Weights of a small image VAE.
Model: 12.8M parameters, 48-pixel images, encoder norm layernorm_no_bias, encoder patch size [8, 8], encoder layers 12, encoder width 384, decoder norm batchnorm, decoder widths [48, 48, 96, 192].
Data: trained on microscope photos of single blood and bone marrow cells, 194171 training examples, 13.2 epochs.
Rows from block 9 of the encoder of a small image VAE, named by matrix and row number. Rows with one number belong to one neuron. Each number is 500 + 40 x the weight over its row's rms, rounded and kept within 0 to 999. All counts start at 0. Numbers have three digits each.
After each neuron's rows are labels from the 100 images, of 14848, where the neuron reaches its highest value: "top examples" is what is common among them. Only what is clearly more common there than usual is listed. The data: microscope photos of single blood and bone marrow cells. In brackets: how many of the 100.
# fc1: MLP up (encoder.blocks.9.mlp.fc1.weight, 1152x384), inputs 308-383
# fc2: MLP down (encoder.blocks.9.mlp.fc2.weight, 384x1152, transposed), outputs 308-383

fc1.328:491430507511485477500496507518609541484410508450491542539512467490521492478491607408513500596554511452482473511439456518515505486480481475523536435487508557465433520497514441494561539581451489472467563543496463445436464503535530
fc2.328:509495562469385510521497490392506465614536422646504487494554504546496510474482558458476487504514493553542566490511517508489497495485497545482479490513499425472556420485585500493536515534408517467523489492504460478494451421501489
top examples: cell type: segmented neutrophil (42)

fc1.417:503575532465548561573508478482562505518536492521409474478479562489459458501486500441487504463398443530487504512496496460530449474538462465480450521529551572473469503468545458502462499504612464454569454496433431505492527425496450
fc2.417:500504406550430495500507510618511487421569392492494513502543509366512502451502480467501495495427500613579428506402511507497510508512497477498518477498508407496485463502496504497408494371562499573521493554488522456506515513501507
top examples: smear: peripheral blood (50)

fc1.228:511452539494583479502473545499553501475514458592547486579518554530529452458461535479505499493434493462504500539386505468425469492493542502537530456493512479527572530487514552477533507504536519482527496528487549450498490482559553
fc2.228:493491488506440503509493498546504509505502469551483497502542500624498501446498574377487519487468499487503503497531508477499502498520496575488435523502490349486508456496533510516498502409454499422501543536505500518510468515500497
top examples: cell type: segmented neutrophil (40)

fc1.523:522469513512563584490493469516532499422647460478509492506483520505568542383477542503446580504475467526483504494510470546485471475523524392486482523473488560511540503419407497538591446544544478518580471527465483428527427479510527
fc2.523:510500548470380500511491500467494441563485404522483475482489504584502503497492549450498509478459501480507486495523501504500505502508505548511525494490499445487516316500481503515538516445536507424518522467495495501492461556508499
top examples: smear: peripheral blood (99)

fc1.514:466534498524473541476448461463539494475552520557420402451411544488521442450497450587479471500515526568458500479589460523503404461523515513487508520482500504550497527492499472512469477469495479465514483512521544477503506534529469
fc2.514:492506399501578491491507497507518563452499576408517510510432507470504503482499440526505460580501497467478445500508502511498483501505487454516547503490500559537484532504459507505510519570524493539450477474496527506492510534499499
top examples: smear: peripheral blood (63)

fc1.601:548541497437508465512466461453476505557476520432485525430595551494450481531497584459510540458556501459544467573450473478541508501448475523569487547550535508424503496535539525452446445582480510598513391534512496520549554461465463
fc2.601:506500557524523504493504504578486538512522500496510492453505511503491493568495538533504519418503509469587507499434510603509516515538516502494524517494504549464551528507480485483583479489542528555538527369513573442507479527507498
top examples: cell type: segmented neutrophil (48)

fc1.154:522529452482547499498488469540466503519412428531505515500494539446493508490437506523531486554546495460514566474410497598421454609534562500510556500538558554502532568539508466465562451527539456431498498571499523521571529511543534
fc2.154:511494449470374499501495501514515425494554415531512500502450505525504504476484522327478503571473496497552438504547520584489503496515519497484539491508489448497495457504629498521509538436455496453534510496502448501476510501501505
top examples: smear: peripheral blood (39)

fc1.695:492477454483509643497442464480455468541520484443484492451585513536480435492478514474499532508572495452517477456490472574509588604400516574532531489454500529519521504480454522504514456494500448538488478540520503531468534523524413
fc2.695:496496542471582496498510508538483459539460490497505502526398500480502499447491534474497552480531506435535433491494495623501501501522493528509606486489497643536501501497535509500509512473580497521510464374497491502423513606504499
top examples: cell type: lymphocyte (34)

fc1.448:494474472529520519452527478509500460558550502606514485496460458559441515445527498399477493530473456524479513518567463494391436491595485533523476526450550532511542424503474523518501480445442482487575483500518483605413440551476497
fc2.448:515500416549607494504502489557511622452540618481485516539481507491498512446503496532506507566533502514442498496544494496503497498491495490497407525504503503550490558485485496517487496500456488592398436546496543537479505532501494
top examples: smear: peripheral blood (78)

fc1.491:521482535483503588532466423498495540477417494409523485467494568463563518453486531506475506551440559491545466494495462533551538552475502406448485530498470592439492506501415547471499515497507530402526498539555530526438548561472529
fc2.491:498499512571586502509507491590491571482576513507487493496506504509503504517503542551498562471499495462545470486428495535499496502524515464492496497492499526496522466496470504495556480410581508581485483364497659430477507569505489
top examples: cell type: segmented neutrophil (42)

fc1.398:486552602511485509475486459517519566479436491489499506515502555548507465459515451538531606503556501484487543491546523518513525517551493397469537479508515444417464482525500519467511462545527574474544465470488482548541470476479481
fc2.398:495498504552494503493502501613496519449482479476492500463521506579495500643492489500515493401486503391491516491496492444500494503544496520495436574484504487470499427501469494508499495421474513468534517495508593463553477510500499
top examples: cell type: lymphocyte (43); smear: peripheral blood (42)

fc1.121:501560529515455533445531492452397514526464490474507462523547535579472529558505519590411447474535522547515491554546527506564516529513470515457486519498465565445575522521473482477439509540498516501527456452449513458565473581489475
fc2.121:502502489489545497516493499502499530481602528513487503509530491483495507487507505530486491557420499562428524503441511444494489508498499420490481482504499498484482504505479506494596475446553499479447537451487524465490595474495502
top examples: cell type: segmented neutrophil (40)

fc1.721:539449548477554502442436440560483437452486485542555468541463499531426533552501478577493518512432513490586505542530527458516524547485486580493485464573548535577606472512440512542572444457455506509524556511455454494407460494530455
fc2.721:503502495472471497498508504533498439680389438473510500499553509471495502430500514500508508408502502520547529505414496549500501498503493556499538495499499523497530518501455498495506490481502496461506502460498502484492465540501497
top examples: smear: peripheral blood (93)

fc1.749:513485564501458507467467495520508439397603542468517514452461504471448538507527538503457524482469506506476532540477496524462470461468541506557418464462548495445549492484453459541611466452496449480528467421496459495497458451519484
fc2.749:498495517508374498519490495530494483536510451557486520479545505573486500457512563416488500488496493548527486495546512443492490497503499580499446499510504323460520386503522504507472521438476508489511585521511488503526440528500510
top examples: smear: peripheral blood (57)

fc1.72:521573490480499509408519493528489523435448468508519503467530476542412521516532464502521498481570507504533493536431525507480489520502428511494506519498508573511537518537465489530479487513545465529544458618484473510554484553517432
fc2.72:499499450503575506506506504468499538561556558549499497554484489407503500403506494458504511610508508559456510507433489453505504503449497432495496471502495502539490542492589500505506501488451495561423468516502550496453575480498497
top examples: smear: peripheral blood (71)

fc1.670:463500500447515551523495502432418543488534492407484514475514479518478507484500515550519420514501537468446513497469512501557552488529492433553488546449505517441603537583476520466498468469461452480557478441481550563479467460535452
fc2.670:517507430463540505489498495586509497423539540427492505485471507390495502561494441524493440515402493467471428505413504463498504496509489378492542507500502610484423523491467512503518489440627512461502552486497497463522579487501508
top examples: smear: peripheral blood (53)

fc1.469:548531479482498488572558519482482509539500506618487488471557515513399537508496496447496467525557552553453479452498452513550554477503479525499477546515461589515503482447590497493509514574506446592505532396539550570573609507476499
fc2.469:514497397489547498500489509533516562449477613409516483499477477554499501448499473540494494580466516527422459503535505458502493504462500442492473516498513505516429535513387511500534467531566501472414584540501499542516515493503504
top examples: smear: peripheral blood (43)

fc1.610:506468484504553492498483485503536533492482552500459493520522560527510508437469437494525464502424486524450485534409525502474492510422523547516518548498502570470508517501494529487483468531564525514514524585502535487517494494535479
fc2.610:492501481481643501489508510497483563629454585418508484496481490544497501461503536601512474497518497490497564505446488549504494504493508491495530505495488617522531557499373503493626486607581504478452446354497581503481487559501496
top examples: cell type: segmented neutrophil (44)

fc1.384:444538543445486498523523525506479496510591522564455448570436423521504452534461494485522509467558523536438487512619407513491458509442531493498529501490476476531497560522553486553427436494541495486506457565542548487498499445539496
fc2.384:502507410502547506489500494520477557537472574380500525505440503499507497516513469494510451515510499426485535504472477497508504501535503492527522525502500559535526536502486501537550534547463488541472421481503560482502491590500500
top examples: cell type: lymphocyte (36)

fc1.355:550407503482491499516518426527440495540486521578474487437477477471483551486531502461555471500454488483497452480493534505478483500507473433471465520533483426492546482445488491529545487547496459484547494444447501433477468516522512
fc2.355:492499478530546501504499498501481578624538505473494498496590494552489503543500536535506440462436496485528582509355492420500495500482507446493489512503506475462573482497466495514635480483538511464489486355505637433543486454498506
top examples: smear: peripheral blood (63)

fc1.564:545547542515479523460484548507530519558493470567445474514515521454501473507495524504489466489539456540543505513423443510595535477459456466523502456486505558551538558450485475478502504519508465505509523531545537524490492421515472
fc2.564:506493370515444514487504481633520502470480438495503533452547518502493506492508463459505555499394502534471447473475509517492520485522518488501493510475513431473406482523434510483424470419566501514492562490498504509529532527500499
top examples: smear: peripheral blood (50)

fc1.145:518462517463511516532488563459545541516456415569556502461549497562517494476447554490488522571488473540546579536525489485505536565530511465491528450449493559420556469468496469505530497504487504502494451608463501593425499508552544
fc2.145:509502437505419499504495495534516525571541439515484501462640494523503501512481507521505440485434502562492547491408508341503521509477495479487452511505491398453503427492447499501544477473490512451488556483526577470550483454499500
top examples: cell type: segmented neutrophil (40)

fc1.226:497476574468502489575519465540488471506661492532451547554524562547491542555465552495519588544539493543524514518541479486511496538579493467462490500506501555556521499458470534480540559464478489486507459502507388481483532500523496
fc2.226:502500429430554501497501495476491485567432535392510492495433500495513494477499491571499508521502506470481495504458493531497504498488489483501601483501480653517487449499417497506570506574594502452473490368501544508471517554503500
top examples: smear: peripheral blood (85)

fc1.17:493500464554531524482468459496592492489484472420520484507489472509521524423495528446544544522546492417554516483413540498516536505504489501439479523498472547573467523496506489518524501556450534495521513443528502495476446472468554
fc2.17:500503462518426496514501502473514454502587418560488506496542497406485500397498500496495501568460496600528471500479503475502497504483501478507521436502512423494484384503522498484467486456501488593471483501504484477467526512501505
top examples: cell type: lymphocyte (35)

fc1.580:561492494533513474545512500569533484422485369488534509526521495527459481463486513485575440508494496559508458455451520542479462512527484501491444463468549456452525519503407467497465442517456498482494531491473502470525474401511524
fc2.580:484497376501458506508496503636511474582520426481484499514576500405520509449478521453497498486421502551530492494383510480493523500471509488505507479511491480505498515492524492497501490379498493489481471455496576444496525498514494
top examples: smear: peripheral blood (86)

fc1.446:477482580480502595514482530480498531491436501568532482486479463469454438503561516469515470434485548530461571459521523466549541585514508554488540483515539486471448505534493520477448554496508534464506542466544506514448516432514485
fc2.446:499505510477603507506493508550481507578509529491503495518464510554488496510494540414490516504475502390514480494414503553510506500523490489505542487509510581501549557486582498523622528410529505478510484352493590447466526534499489
top examples: cell type: erythroblast (36)

fc1.148:538492517489535502540499469500653524495446518514580522461477589511499376587512575456516547514513483439487418517495492530410499451480526495555533467526550441541486488478536539495486609537546502480516536545500546402508485479512505
fc2.148:479505559530484503492504494481496511577415514598495521494520497504505506526538484501512535382593500514564551498539484555499529496494512561478469541508496489493522499486560492491428496549391499532532448505507508513499430506486493
top examples: cell type: segmented neutrophil (48); smear: peripheral blood (46)

fc1.356:523482551491526509470487521494540436467479481543539512574470513501524470524528529471556485536506469522524440464512557612457517523521488493495471471451483474426453511448460554521575461544495483470500416568537426451442527515524476
fc2.356:498506386496489499502508499506509521578558489440506495500569496416502498505491458585511425522440506547522540506346497409498499488483495400491530466498497542480495419501438507495588481495571501506492476413497596430523534490503501
top examples: smear: peripheral blood (61)

fc1.626:495465554456536556505594519563393555489529505525560499445522540530462500522486573473492472572487494469513496496509447604486538558511495493435532500501502483537570496550576514440483478506495517499571462519435570557465560456475500
fc2.626:504501485514466492506499499567505419520544341518501498512488503471498501419506545441494557511454503512585452493433505625500486497525491503509620443498514529512516423505548502489556487371602498538516475376499514438428513544500499
top examples: cell type: blast (31)

fc1.278:477406540509477462525531567510481536488478508496452492517479504488417471467437520461480513519503520511496515528487497567469450457522531561507525501510514527478567484514449554506501544517538553465582500535399398522462518441528411
fc2.278:503494447493485501501496498523486546558495541501513503538535503543496496524497506402503466483491502474438527501498497417505501499484490513504420545498497395496536546498580503543501532452373493467479507590499533491532500483496502
top examples: cell type: lymphocyte (36)

fc1.337:494445499478547539524530461442564510512571486488536474463449548494538501525486419434526538490499528457424446437451501505416505442493505505511472451573471561460523561406545485457495479545559509529547522556522559474451526398552492
fc2.337:499498458579516489505512506572494588488506537571485491497544503462500504415496512525502575483540514604521520507539489534495505501517490540503430500488510417520500538506431502506425476500470488619454449579494533516497464589504495
top examples: cell type: segmented neutrophil (40)

fc1.35:489505570549484579436448545491455515416446465544486439470488511461440533470486536480472629580463483506460549524552491538533510525538543486496552490499499482480467465537563554540501478519557465455476532682465508605480507449450611
fc2.35:509492456535492502501497505540498512514438486412494495466497496514501497489502501598510522451549510533606500507542490579495498496526507535497528492500511570505504521512401497487520487601548484524531457383493514508511439595504505
top examples: cell type: promyelocyte (26)

fc1.284:501483544540511490448522482524482467483562411477501457475535556447434474576471452424548529522483465480568517552506449474499447489552479472464503477436490513501489494528478497466534514602607464569563439481416502514581489472525508
fc2.284:499501453561466510510501501536517538466601473549484499489599498386491504521517469548504480500476497610547508497424502387504496493479499429502459480506508408459507482506528500491455482461483506564510496497501567462547507437496504
top examples: smear: peripheral blood (62)

fc1.521:508547526442499564469428482496553429501533487491516452480504511523472439506457432579565537519473433566453577436536466549470407515507502533520481450518519479517504491482410458471545465465512472460533540527480463545452539511531478
fc2.521:496502521500414497500500503538512425628467396535491506494601498432496504442503497480502515400482502571553495505410508517491501500495497519483489487507507462478517496512503503483449476411505501482515523510500478461502488506501501
top examples: smear: peripheral blood (53)

fc1.216:513474528410480497491497487531502520524550468555417534502578573590459439551497482508551444537509509485470560538521418487537499572585468415447475435528500529477521482524514496484603559482569488482499506512527494445477471496519510
fc2.216:496498488449522498497502492482483452566441522465519500519407506511494504478498513390495476511549500433530485499554500585504494500527494533513576490494500546519527556496612500516497548549464490479545442501495435510471483548498498
top examples: cell type: segmented neutrophil (40)

fc1.442:484413520527528505499503529443476558458518476515464484493470488575453429559441473494454525514486494519466442521468478622547475495526534535491510557514515504439505518505450473519489482522566482495551517539466531510439480397527440
fc2.442:500495516557630500511498505585488585560495546505482511530514503548509496398513554497503547461512496484509505500497501529500506505533505574511469477508504480534535548505426495503556496441545491576450434403491582485461473660499497
top examples: cell type: lymphocyte (40)

fc1.274:517514435502525527497523573546536400507470428566527505581521494508486468521503452540513487487480459559569572456481514471497449480526538544490497498542492507547573526493430536496568509464512528503568523590548475584531520443538505
fc2.274:501499488507418497497506501598506424580406381483496493489561505499496502416496506483506534369482504513575503505424500589497500498518498569500525506495504504496510457508401498484483480419525494477515505470500502490490458539503500
top examples: smear: peripheral blood (44)

fc1.468:485449463558508487569520528490496485482521514561504489536495520547527552525502509506500441549582523508560529574462449490515494518495526547558511442450536596526502504517544455506533464483468436500478490577540512498462477504503485
fc2.468:503500534430497501500497514470493432588522474498506484518422489523496500516495536430477487537508502436532436491518520572499506498482510491489579483491491581496536496491656505499577532511502503417553504392492473500450502511500503
top examples: smear: peripheral blood (52)

fc1.365:497535564466513466472522440490539526501461498459438451489468484529457498512519613484482508466476489505603498523500485590508503524544442486516528467496490521500489473513467463525515548522551531489555395530492534454495590508537441
fc2.365:502507472500463503505501502552504494418566514549502495508497498362506505538489455463486483541502500549511435493519512484496506505480502433502478474501498450487487541508635504497389510453463497599513540563498439476516557460500494
top examples: smear: peripheral blood (45)