A small image VAE, trained from scratch.
Data: trained on microscope photos of single blood and bone marrow cells, 13.2 epochs.
Rows from block 3 of the encoder, named by matrix and row number. Rows with one number belong to one neuron. Each number is 128 + 24 x the weight over the matrix's rms, rounded and kept within 0 to 255. All counts start at 0.
# fc1: MLP up (encoder.blocks.3.mlp.fc1.weight, 1152x384), inputs 351-383
# fc2: MLP down (encoder.blocks.3.mlp.fc2.weight, 384x1152, transposed), outputs 351-383
fc1.399 [132 133 102  97 152 105 170  90 167 123 135 104 127 131 139 150  98 113 135 142 125 133 105 135 134 111  88 180 116 106 159 118 158]
fc1.400 [164  93 117 111 100 137 145 102 169 140 127 158 191 132 118  95 129 137 130 136 136 172 140 182 135  85 135 155 128 105 116 123 120]
fc1.401 [119 111 135 106 102 158 159 124 168  94 129 145 111 104  91 140 164 130 133 114 152 137 155  76 127 115 130 114 113 124 143 111 121]
fc1.402 [146 128 134 124 111 153 111 101 161 155 113 138 116 102  94  81 141 118 137 158 112 167 105 129 178 135 118 155 139 134 144 134 133]
fc1.403 [159 101 135 133 132 159 170 120 100  90 117 157 121 105 124 117 130 128 141 135 133 145 127 112 142 104 113 131 144 129 163 110 101]
fc1.404 [140 161 108 111 136 158 116 112 163 129 133 140 135 160 125 114 112 112 140 180 116 108 133 162 113 147 124 116 159 124 144 142 136]
fc1.405 [136 152 150 112 110 144 144  92 142 104 116 117 131 119 133 110 141 100 144 144 133 158 131 139 144 132 126 134 139 138 132 111 157]
fc1.406 [153 113 182 113 135  96 130 122 119 135 106 123 118 105 138 157 175 135  95  71 128 154 153 139 134 116 129 131 107 116 132 121 129]
fc1.407 [154 112 153 146 115 118 171 125 108 121 105 104 127 120 135 127 145 142 118 148 128 140 110 160 101 150 122 109  92 145 147 136 158]
fc1.408 [151 132 126 107 130 128 135  92 129 153 159 110 135 119 129 173 134 155 128 130 117 121 128 143 127 138 151 121 141 137 118 120  99]
fc1.409 [152 125  86 125 119 139 110 158 133 131  81 142 176  92 123 116 139 120 126 149 146 172 109 115 161 115 118 118 113 129  92 148 116]
fc1.410 [149 110 129 132 109 169 125 111 167 131 139 121 119 109 113 163 149 147 109  62 130 133 156 146 101 127 108 141  85 139 130 106 137]
fc1.411 [111 104 118 153 104  83 168 120 150  96 114 134 147  97 136  75 160 114 144  86 108 151 104 116 136 131 122 122 103 122 113 143 122]
fc1.412 [135 122 152 124  99 158 115  89 168  99 116 106 144 129 117 129  96 132 145 159  89 134 105 156 154 127 138 141 132 154 129 100  99]
fc1.413 [152 115 118 131 128 155 115  99 153 144 150 111 117 125 102 151 150 124 143 107 118 153 135 164 126 108 141 130 132 106 136 123 123]
fc1.414 [102 138 143 138 137  68 145 149 103 113  99 161 131 106 124 148 117 177 143 111 122 155 125 108  89 131 130 107 139 109  95 127 145]
fc1.415 [110 114 123 129 108 122 129 124 176 122 153 144 137 112 122 118 140 124 119 135 143 135 104 161 142 105 154 134 144 119 143 109 115]
fc1.416 [ 93 140 168 151  99 169  98 102 100 117 144 125 111 131  88 132  86 145 147 171  70 151 108  99 223 100  79 176 101 129 135 128 127]
fc1.417 [ 98 121 117 111 136 119 158 110 164 126 131 138 176  96  91 119 189 124 181 145 141 184  98 146 120 144 130 125  70 161 139 135 139]
fc1.418 [121 140 152 158  92 165 116 150 130 132  72 121 128  45 128  76 135 156 103  75 160 139  83  92 188 123  70 145 132  96  80 117 118]
fc1.419 [113 135 157 128 120 157 121 122  99  97 133 124 139 169 114 115 120 126 201 122 117 111 143 126 108 110 111 130 105 110 125 119 100]
fc1.420 [112 137 111 132 121 101 109 160 146 142 153 103  88 134 133  66 140 160 121 121 135 171 145 102 117 135  86 138 114 131 101 129 161]
fc1.421 [157 137 152 135 139 103 115  99 127  96  94 123 118 118 141  95 125 137 118 142  99 126 167 163 129 117 123 198  99 116 132 132 156]
fc1.422 [ 61 139 138 121 151 122 105 120 148 113 124 142 141 150 142 114 130 121 175  98 161 169 139 123 121 160 122 137 106  93 151 112 107]
fc1.423 [190 147 139 114 158 130 140 120 147 128 123 147 176 103  90 118 146 128  97 126 131 134 113 118  73 120 119 135 119 112 169 107  96]
fc1.424 [120 146 129 118 147 151 131 118 129 119 133 118 147 124 116  85 118 138 134 124  99 128 153 130 129 127 121 152 147 128  83 110 128]
fc1.425 [134 131 146 139 134  96 115 137 111 139  98 120 120 120 115 117 135 132 146 127 130 169 121 114 156 128 138 162 133 150 111 136 171]
fc1.426 [143 128  73 130 136 124 114 159 179 135  92 151 154 153 119 113 109 131 137 101 135 132 125 135 129 137 112 125 147 127 181 142 135]
fc1.427 [110 113 130 148 160 101  75 112  75  71 190 128 136  82 146 130 200 148 172 121  86 130 119 160 196 132 152 142 103 116 217 102  99]
fc1.428 [116 121 100 114 133 147  97 121 101 145 176 144 122 167 132 141 112 106 158 148 157 156 157 173 131 100 118 164  69 118 171 134 143]
fc1.429 [121 108 151 117 130 167 145  95 118 115 121 117  97 151 133 102 130 123 152 105 110 122 130 139 137 139 128 143 154 105 124 144  91]
fc1.430 [128  97 127 114 113 134 122 109 132 131 128 135 169  98 121 105 161 112 116 151 122 129 113 148 110 125 107 150 130 118 109 102  72]
fc1.431 [ 80 103 132  89 128  95 156 114  84  80  98 129 133 155  99 133 101 135 143 136 124 129 151 133 140 147 101 162 133  97 189 144 140]
fc1.432 [151 113  90 136 133 127 136 126 176 128 159 136 134 125 119  78 120 151 129 135 151 128 128 154 151 128 113 112 115 133 107 122 107]
fc1.433 [ 82 131  92 131 128 152 149 153  83 137 135 117 155 139 125 142 123 118 114 158 118 151 144 126 102 108 110 111 140 124 160 143 113]
fc1.434 [119 148 110 131 147  98 103  91 148 153 153 107 133 137  92 116 112 116 122 145  84 108 151 158 134 127 145 102 144 101 138 116 138]
fc1.435 [107 107 110 144 152 150 151  87 126  98 162 142 105  81 106  93 145 110 140 104 130 155 101 156 151 116  76 141 121 115  91 135 126]
fc1.436 [135 108 132 162 127 143 130  87 131  86 143 117 117 148 130 103 123 138 191 117 108 151 111 145 128 145 111 104 157 148 144 119 131]
fc1.437 [125 138 150 137 105 161 119 144 152 152 131 106 139  89 124 102 157 124 122 141 106 125 166 155 129 153 123 127 164 121 114 108 121]
fc1.438 [112 132 104 140 127 158  88 118 134 108  92 157 141  97 142 120 189 124 113 105 132 155 104 110 148 120 105 128 111  78  84  99 129]
fc1.439 [131 135 178 109 159 118 116 118 176 109 139 116 157 138 130 116 140 153 149 108 113 163 116 166  69 123 132 148 133  89 175  94 104]
fc1.440 [144 143 110 157 119 127 119 134 131 132 136 126  91 104 127 109 144 121 126 106 155 121 138 126 145 134 129 136 121 151 151 127 156]
fc1.441 [119 159 157 138  94  92 137 148 183 130  96 144 162 109 136  73 136 132 116 112 118 126 146 151 124 138  86 142  85 121 137  89 152]
fc1.442 [ 82 131 155 108 113  92 135 130 159 128 146 119 164 137 135 103 192 156 100 137 134 144 133 203 152  64 143 111  83 121 138 123 153]
fc1.443 [131 143 159 138 114 128 126 133 194 144 118 128 142 104 132 144 124 118 126 115 138 166 121 120  81 108 165 108 159 146 159 130 158]
fc2.399 [172 121 199 129 101 155 130 155 105  92 158  99 122 120 125 156 131 132 149 110 138 103 179 113 133 163 136 128 144  82 188 130 113]
fc2.400 [ 97 131 125 126 159  58 120  98 166 127 144  83 134 175 130  99 114 130 164 131  93 152 109 128  58 114 119 122  80 138 111 126 138]
fc2.401 [147 132  67 138 181 145 123 166 143  96 101  63 106 142 126 138 142 143  51 200 180 146 206 155  93 177 109  77 146 143  76 131  62]
fc2.402 [120 131 128 127 149  62 133 138 135 122 152 112 170  83 127 107 170  98 168 174  97 113 116 112  82 118 154 121 127 114 155 130 126]
fc2.403 [133 131 118 129 148 103 125 135  77  80 129  70 127 136 127 128 147 116  92 150 139 114 174 126 111 138 124  80 148 134  95 131 136]
fc2.404 [123 128 102 128 103 153 129 128 102 136 134 128 127 138 129 158 128 120  83 110 134 154 111 112 168 117 146 124 136 146 118 130 150]
fc2.405 [104 124 101 127 104 132 131 102 139 134  96 169 135 126 128 119 122 113 142 125 131 136  85 130 113 117 137 129 127 148 110 126 138]
fc2.406 [119 122 126 123 113 140 133 131 126 134 115 140 121 117 128 111 125 115 111 127 132 105 139 137 143 142 137 159 113 128  87 124 112]
fc2.407 [149 123 113 129 141 135 131 124 123 112 153  96 131 106 127 130 133 120 136 144 129  99 136 116 158 130 120 131 131 131 128 126 125]
fc2.408 [140 128 129 124 102 128 124 131 111  97 144 118 155 104 126 119 143  99 112 142 166 118 131 129  90 157 137 128 145 120 129 128 116]
fc2.409 [116 129 154 120 102 131 129 109  91 153 107 139 127 155 134 122 118 103 157 102 117 117 121 125 148 114 107 164 103 122 113 128 149]
fc2.410 [128 125 164 123 132 163 127 148 109 125 117 106 123 147 132 100  83 135 110 119 131 106 157 134 165 133 105 180 116 112 148 131 131]
fc2.411 [130 128  96 134 145 111 124 127 104  96 103 119 119 184 129 138 149 137  84 144 132 110 144 126 100 115 130 116 114 165  55 131 132]
fc2.412 [128 133 119 123 107 127 124 124 110 119 129 119 139 161 127 122 118 119  98 128 135 120 133 147 101 142 120 112 126 145 129 130 124]
fc2.413 [110 131  98 130 124 116 130 112 118 123 109 134 121 136 127 128 127 125 114 121 133 116 107 127 151 125 133 129 126 170 117 127 145]
fc2.414 [131 126 192 120  27 225 129 128  50  97 123 132 131 134 126 168  45 120 117  38 104  68 117 140 251 131  87 191 169 101  50 130 171]
fc2.415 [121 122 148 123 138 158 133 121 183 119 151 110 105 157 131 113 118 143 156  87 140  58 171 134 129 156  83 144 109 127 100 125  98]
fc2.416 [141 130  74 129 167  68 122 159 164  88 115 107 144 112 128 130 179 129 124 210 157  73 181 127  63 158 183  65 157 152  90 131  72]
fc2.417 [161 127 152 133 135 120 127 129 144 140 126 126 117 145 128 138 163 145 110 133 115 106 118 100  82 117 133 121 102 123 141 129 122]
fc2.418 [ 49 130 125 130 159  81 126  63 160 135   0  40 140  90 131  35 100  91 102 183 206  49 152 207 102 149  80 199 126 160  66 124 105]
fc2.419 [114 126 108 128 129 144 125 110 140 133 123 134 115 159 128 136 156 127 119 106 149 118 107 124 127 110 132 120 120 145 109 129 146]
fc2.420 [136 131 125 129 109 162 131 132 138 123 136 139  84 110 127 152 149 125 135 131 127 123  92 116 108 122 168 125 138 131  91 129 137]
fc2.421 [142 130 148 132 130 138 123 141 118 131 104 100 156 102 130 129  93 126 108 125  93  87 170 128 172 133  97 136 128 120 136 128 145]
fc2.422 [108 125 109 127 113 125 129 124 145 149 105 152 123 146 127 129 123 120 128 121 118 132 114  90 127 111 136 137 116 137 154 130 155]
fc2.423 [155 127 205 123  90 180 131 138  38 123 175  96 111 171 127 154 110 126 123  69 146  83 126 144 205 135 101 159 134 107 147 131 136]
fc2.424 [ 99 129  94 126 123 111 126 121 131 141 118 130 101 139 127 144 138 114 121 126 129 119 105 132 138 103 138 127 118 145 124 128 162]
fc2.425 [137 128 138 127 117 160 125 132 106 120 131 133 146 150 127 134  96 135 120  92 109 137 137 123 173 121 107 151 137 128 140 127 120]
fc2.426 [133 128  99 131 171 118 126 127 163 140 148 126 140 130 131 147 142 143 164 160 108 158 123 118 133 114 124 146 135 133 100 128 115]
fc2.427 [145 129 159 133 109 117 126 135  56 137  58  92 159 157 130 139  44 166  77 129 121 108 187 196 224 111  41 171 137 127 114 126 127]
fc2.428 [ 61 128 113 125 139 165 129 104 135 129 145  86 100 137 130 137 153 128 161 119  65  85 127 128 176 117 149 158 156 139 106 128 151]
fc2.429 [102 129  88 129 127 109 128 128 137 139 128 128 127 138 132 127 134 123 133 123 129 166  83 139 135 106 126 125 118 145 124 126 146]
fc2.430 [102 127 158 128 106 123 128 149 123 104 138  81  90 153 130 134 144 115 145 103 125  92 166 102 114 139 151  90 142 106 104 129 127]
fc2.431 [118 128 166 123  80 173 130 147  80 157 183 136 101 182 131 177 120 124 117  57  18 148 124  44 185 110 140  73 120 102 147 127 143]
fc2.432 [128 134 138 123 134 122 133 148 103 130 170 111 130 177 126 146 150 138  89 116 122 127 119 140 121 119 143 113 113 135 148 128 147]
fc2.433 [139 128 115 128 115  86 123 144 108 132  97 130 189  97 128 103 124 126 108 164 118 159 130 132  84 124 120 130 133 134 136 133 135]
fc2.434 [128 129  99 131 130 141 131 123 124 122 126 129 136 119 121 133 164 121 107 143 151 134 111 126 128 132 161 103 141 137 126 127 119]
fc2.435 [121 129 147 126 159  74 128 151 162 139 152  88 186 122 129  71  96 101 153 155  98 149 152  19 100 124  90 105 117 109 197 130 138]
fc2.436 [115 132 117 133 115 114 129 136 100 126 163 133 112 179 128 147 163 136  90 121 126  92 127 109 125 120 141  82 116 143 153 126 157]
fc2.437 [127 127 134 127 118 129 127 106 149 123 136 120 113 135 131 149 149 110 140 114  95  95 108  72 127 124 130 116 128 140 112 124 141]
fc2.438 [ 89 128  80 134 174 118 121 110 173 143  56  43 112 146 135 136 123 139  97 158 136  75 159 158 120 130  92 136 130 164  86 128 116]
fc2.439 [153 128 156 127 115 176 129 126  91 120 132 122 107 121 126 169 100 140 117 111 148  70 137 177 255 139 104 135 130 136 143 128 133]
fc2.440 [124 129 126 128 162 136 129 130 154 149 122 150 118 137 128 129 138 137 120 145 125 147 116 124 131 118 143 123 118 130 138 130 117]
fc2.441 [141 126 177 129  96 181 131 131  68 115 155 133 124 115 130 181 110 120 131 106 135 105 131 115 161 129 133 151 133 117 131 131 143]
fc2.442 [127 129 101 131 109 108 129 138 148 131 135 161 129 108 130 126 135 114 118 138 107 156  98 121 120 116 156 116 117 142 146 127 131]
fc2.443 [130 130 167 122 134 105 129 127 104 137 155 137 126 151 124 108 121 154 129 101  84 149 127 142 109 118 116 105 120 127 185 126 150]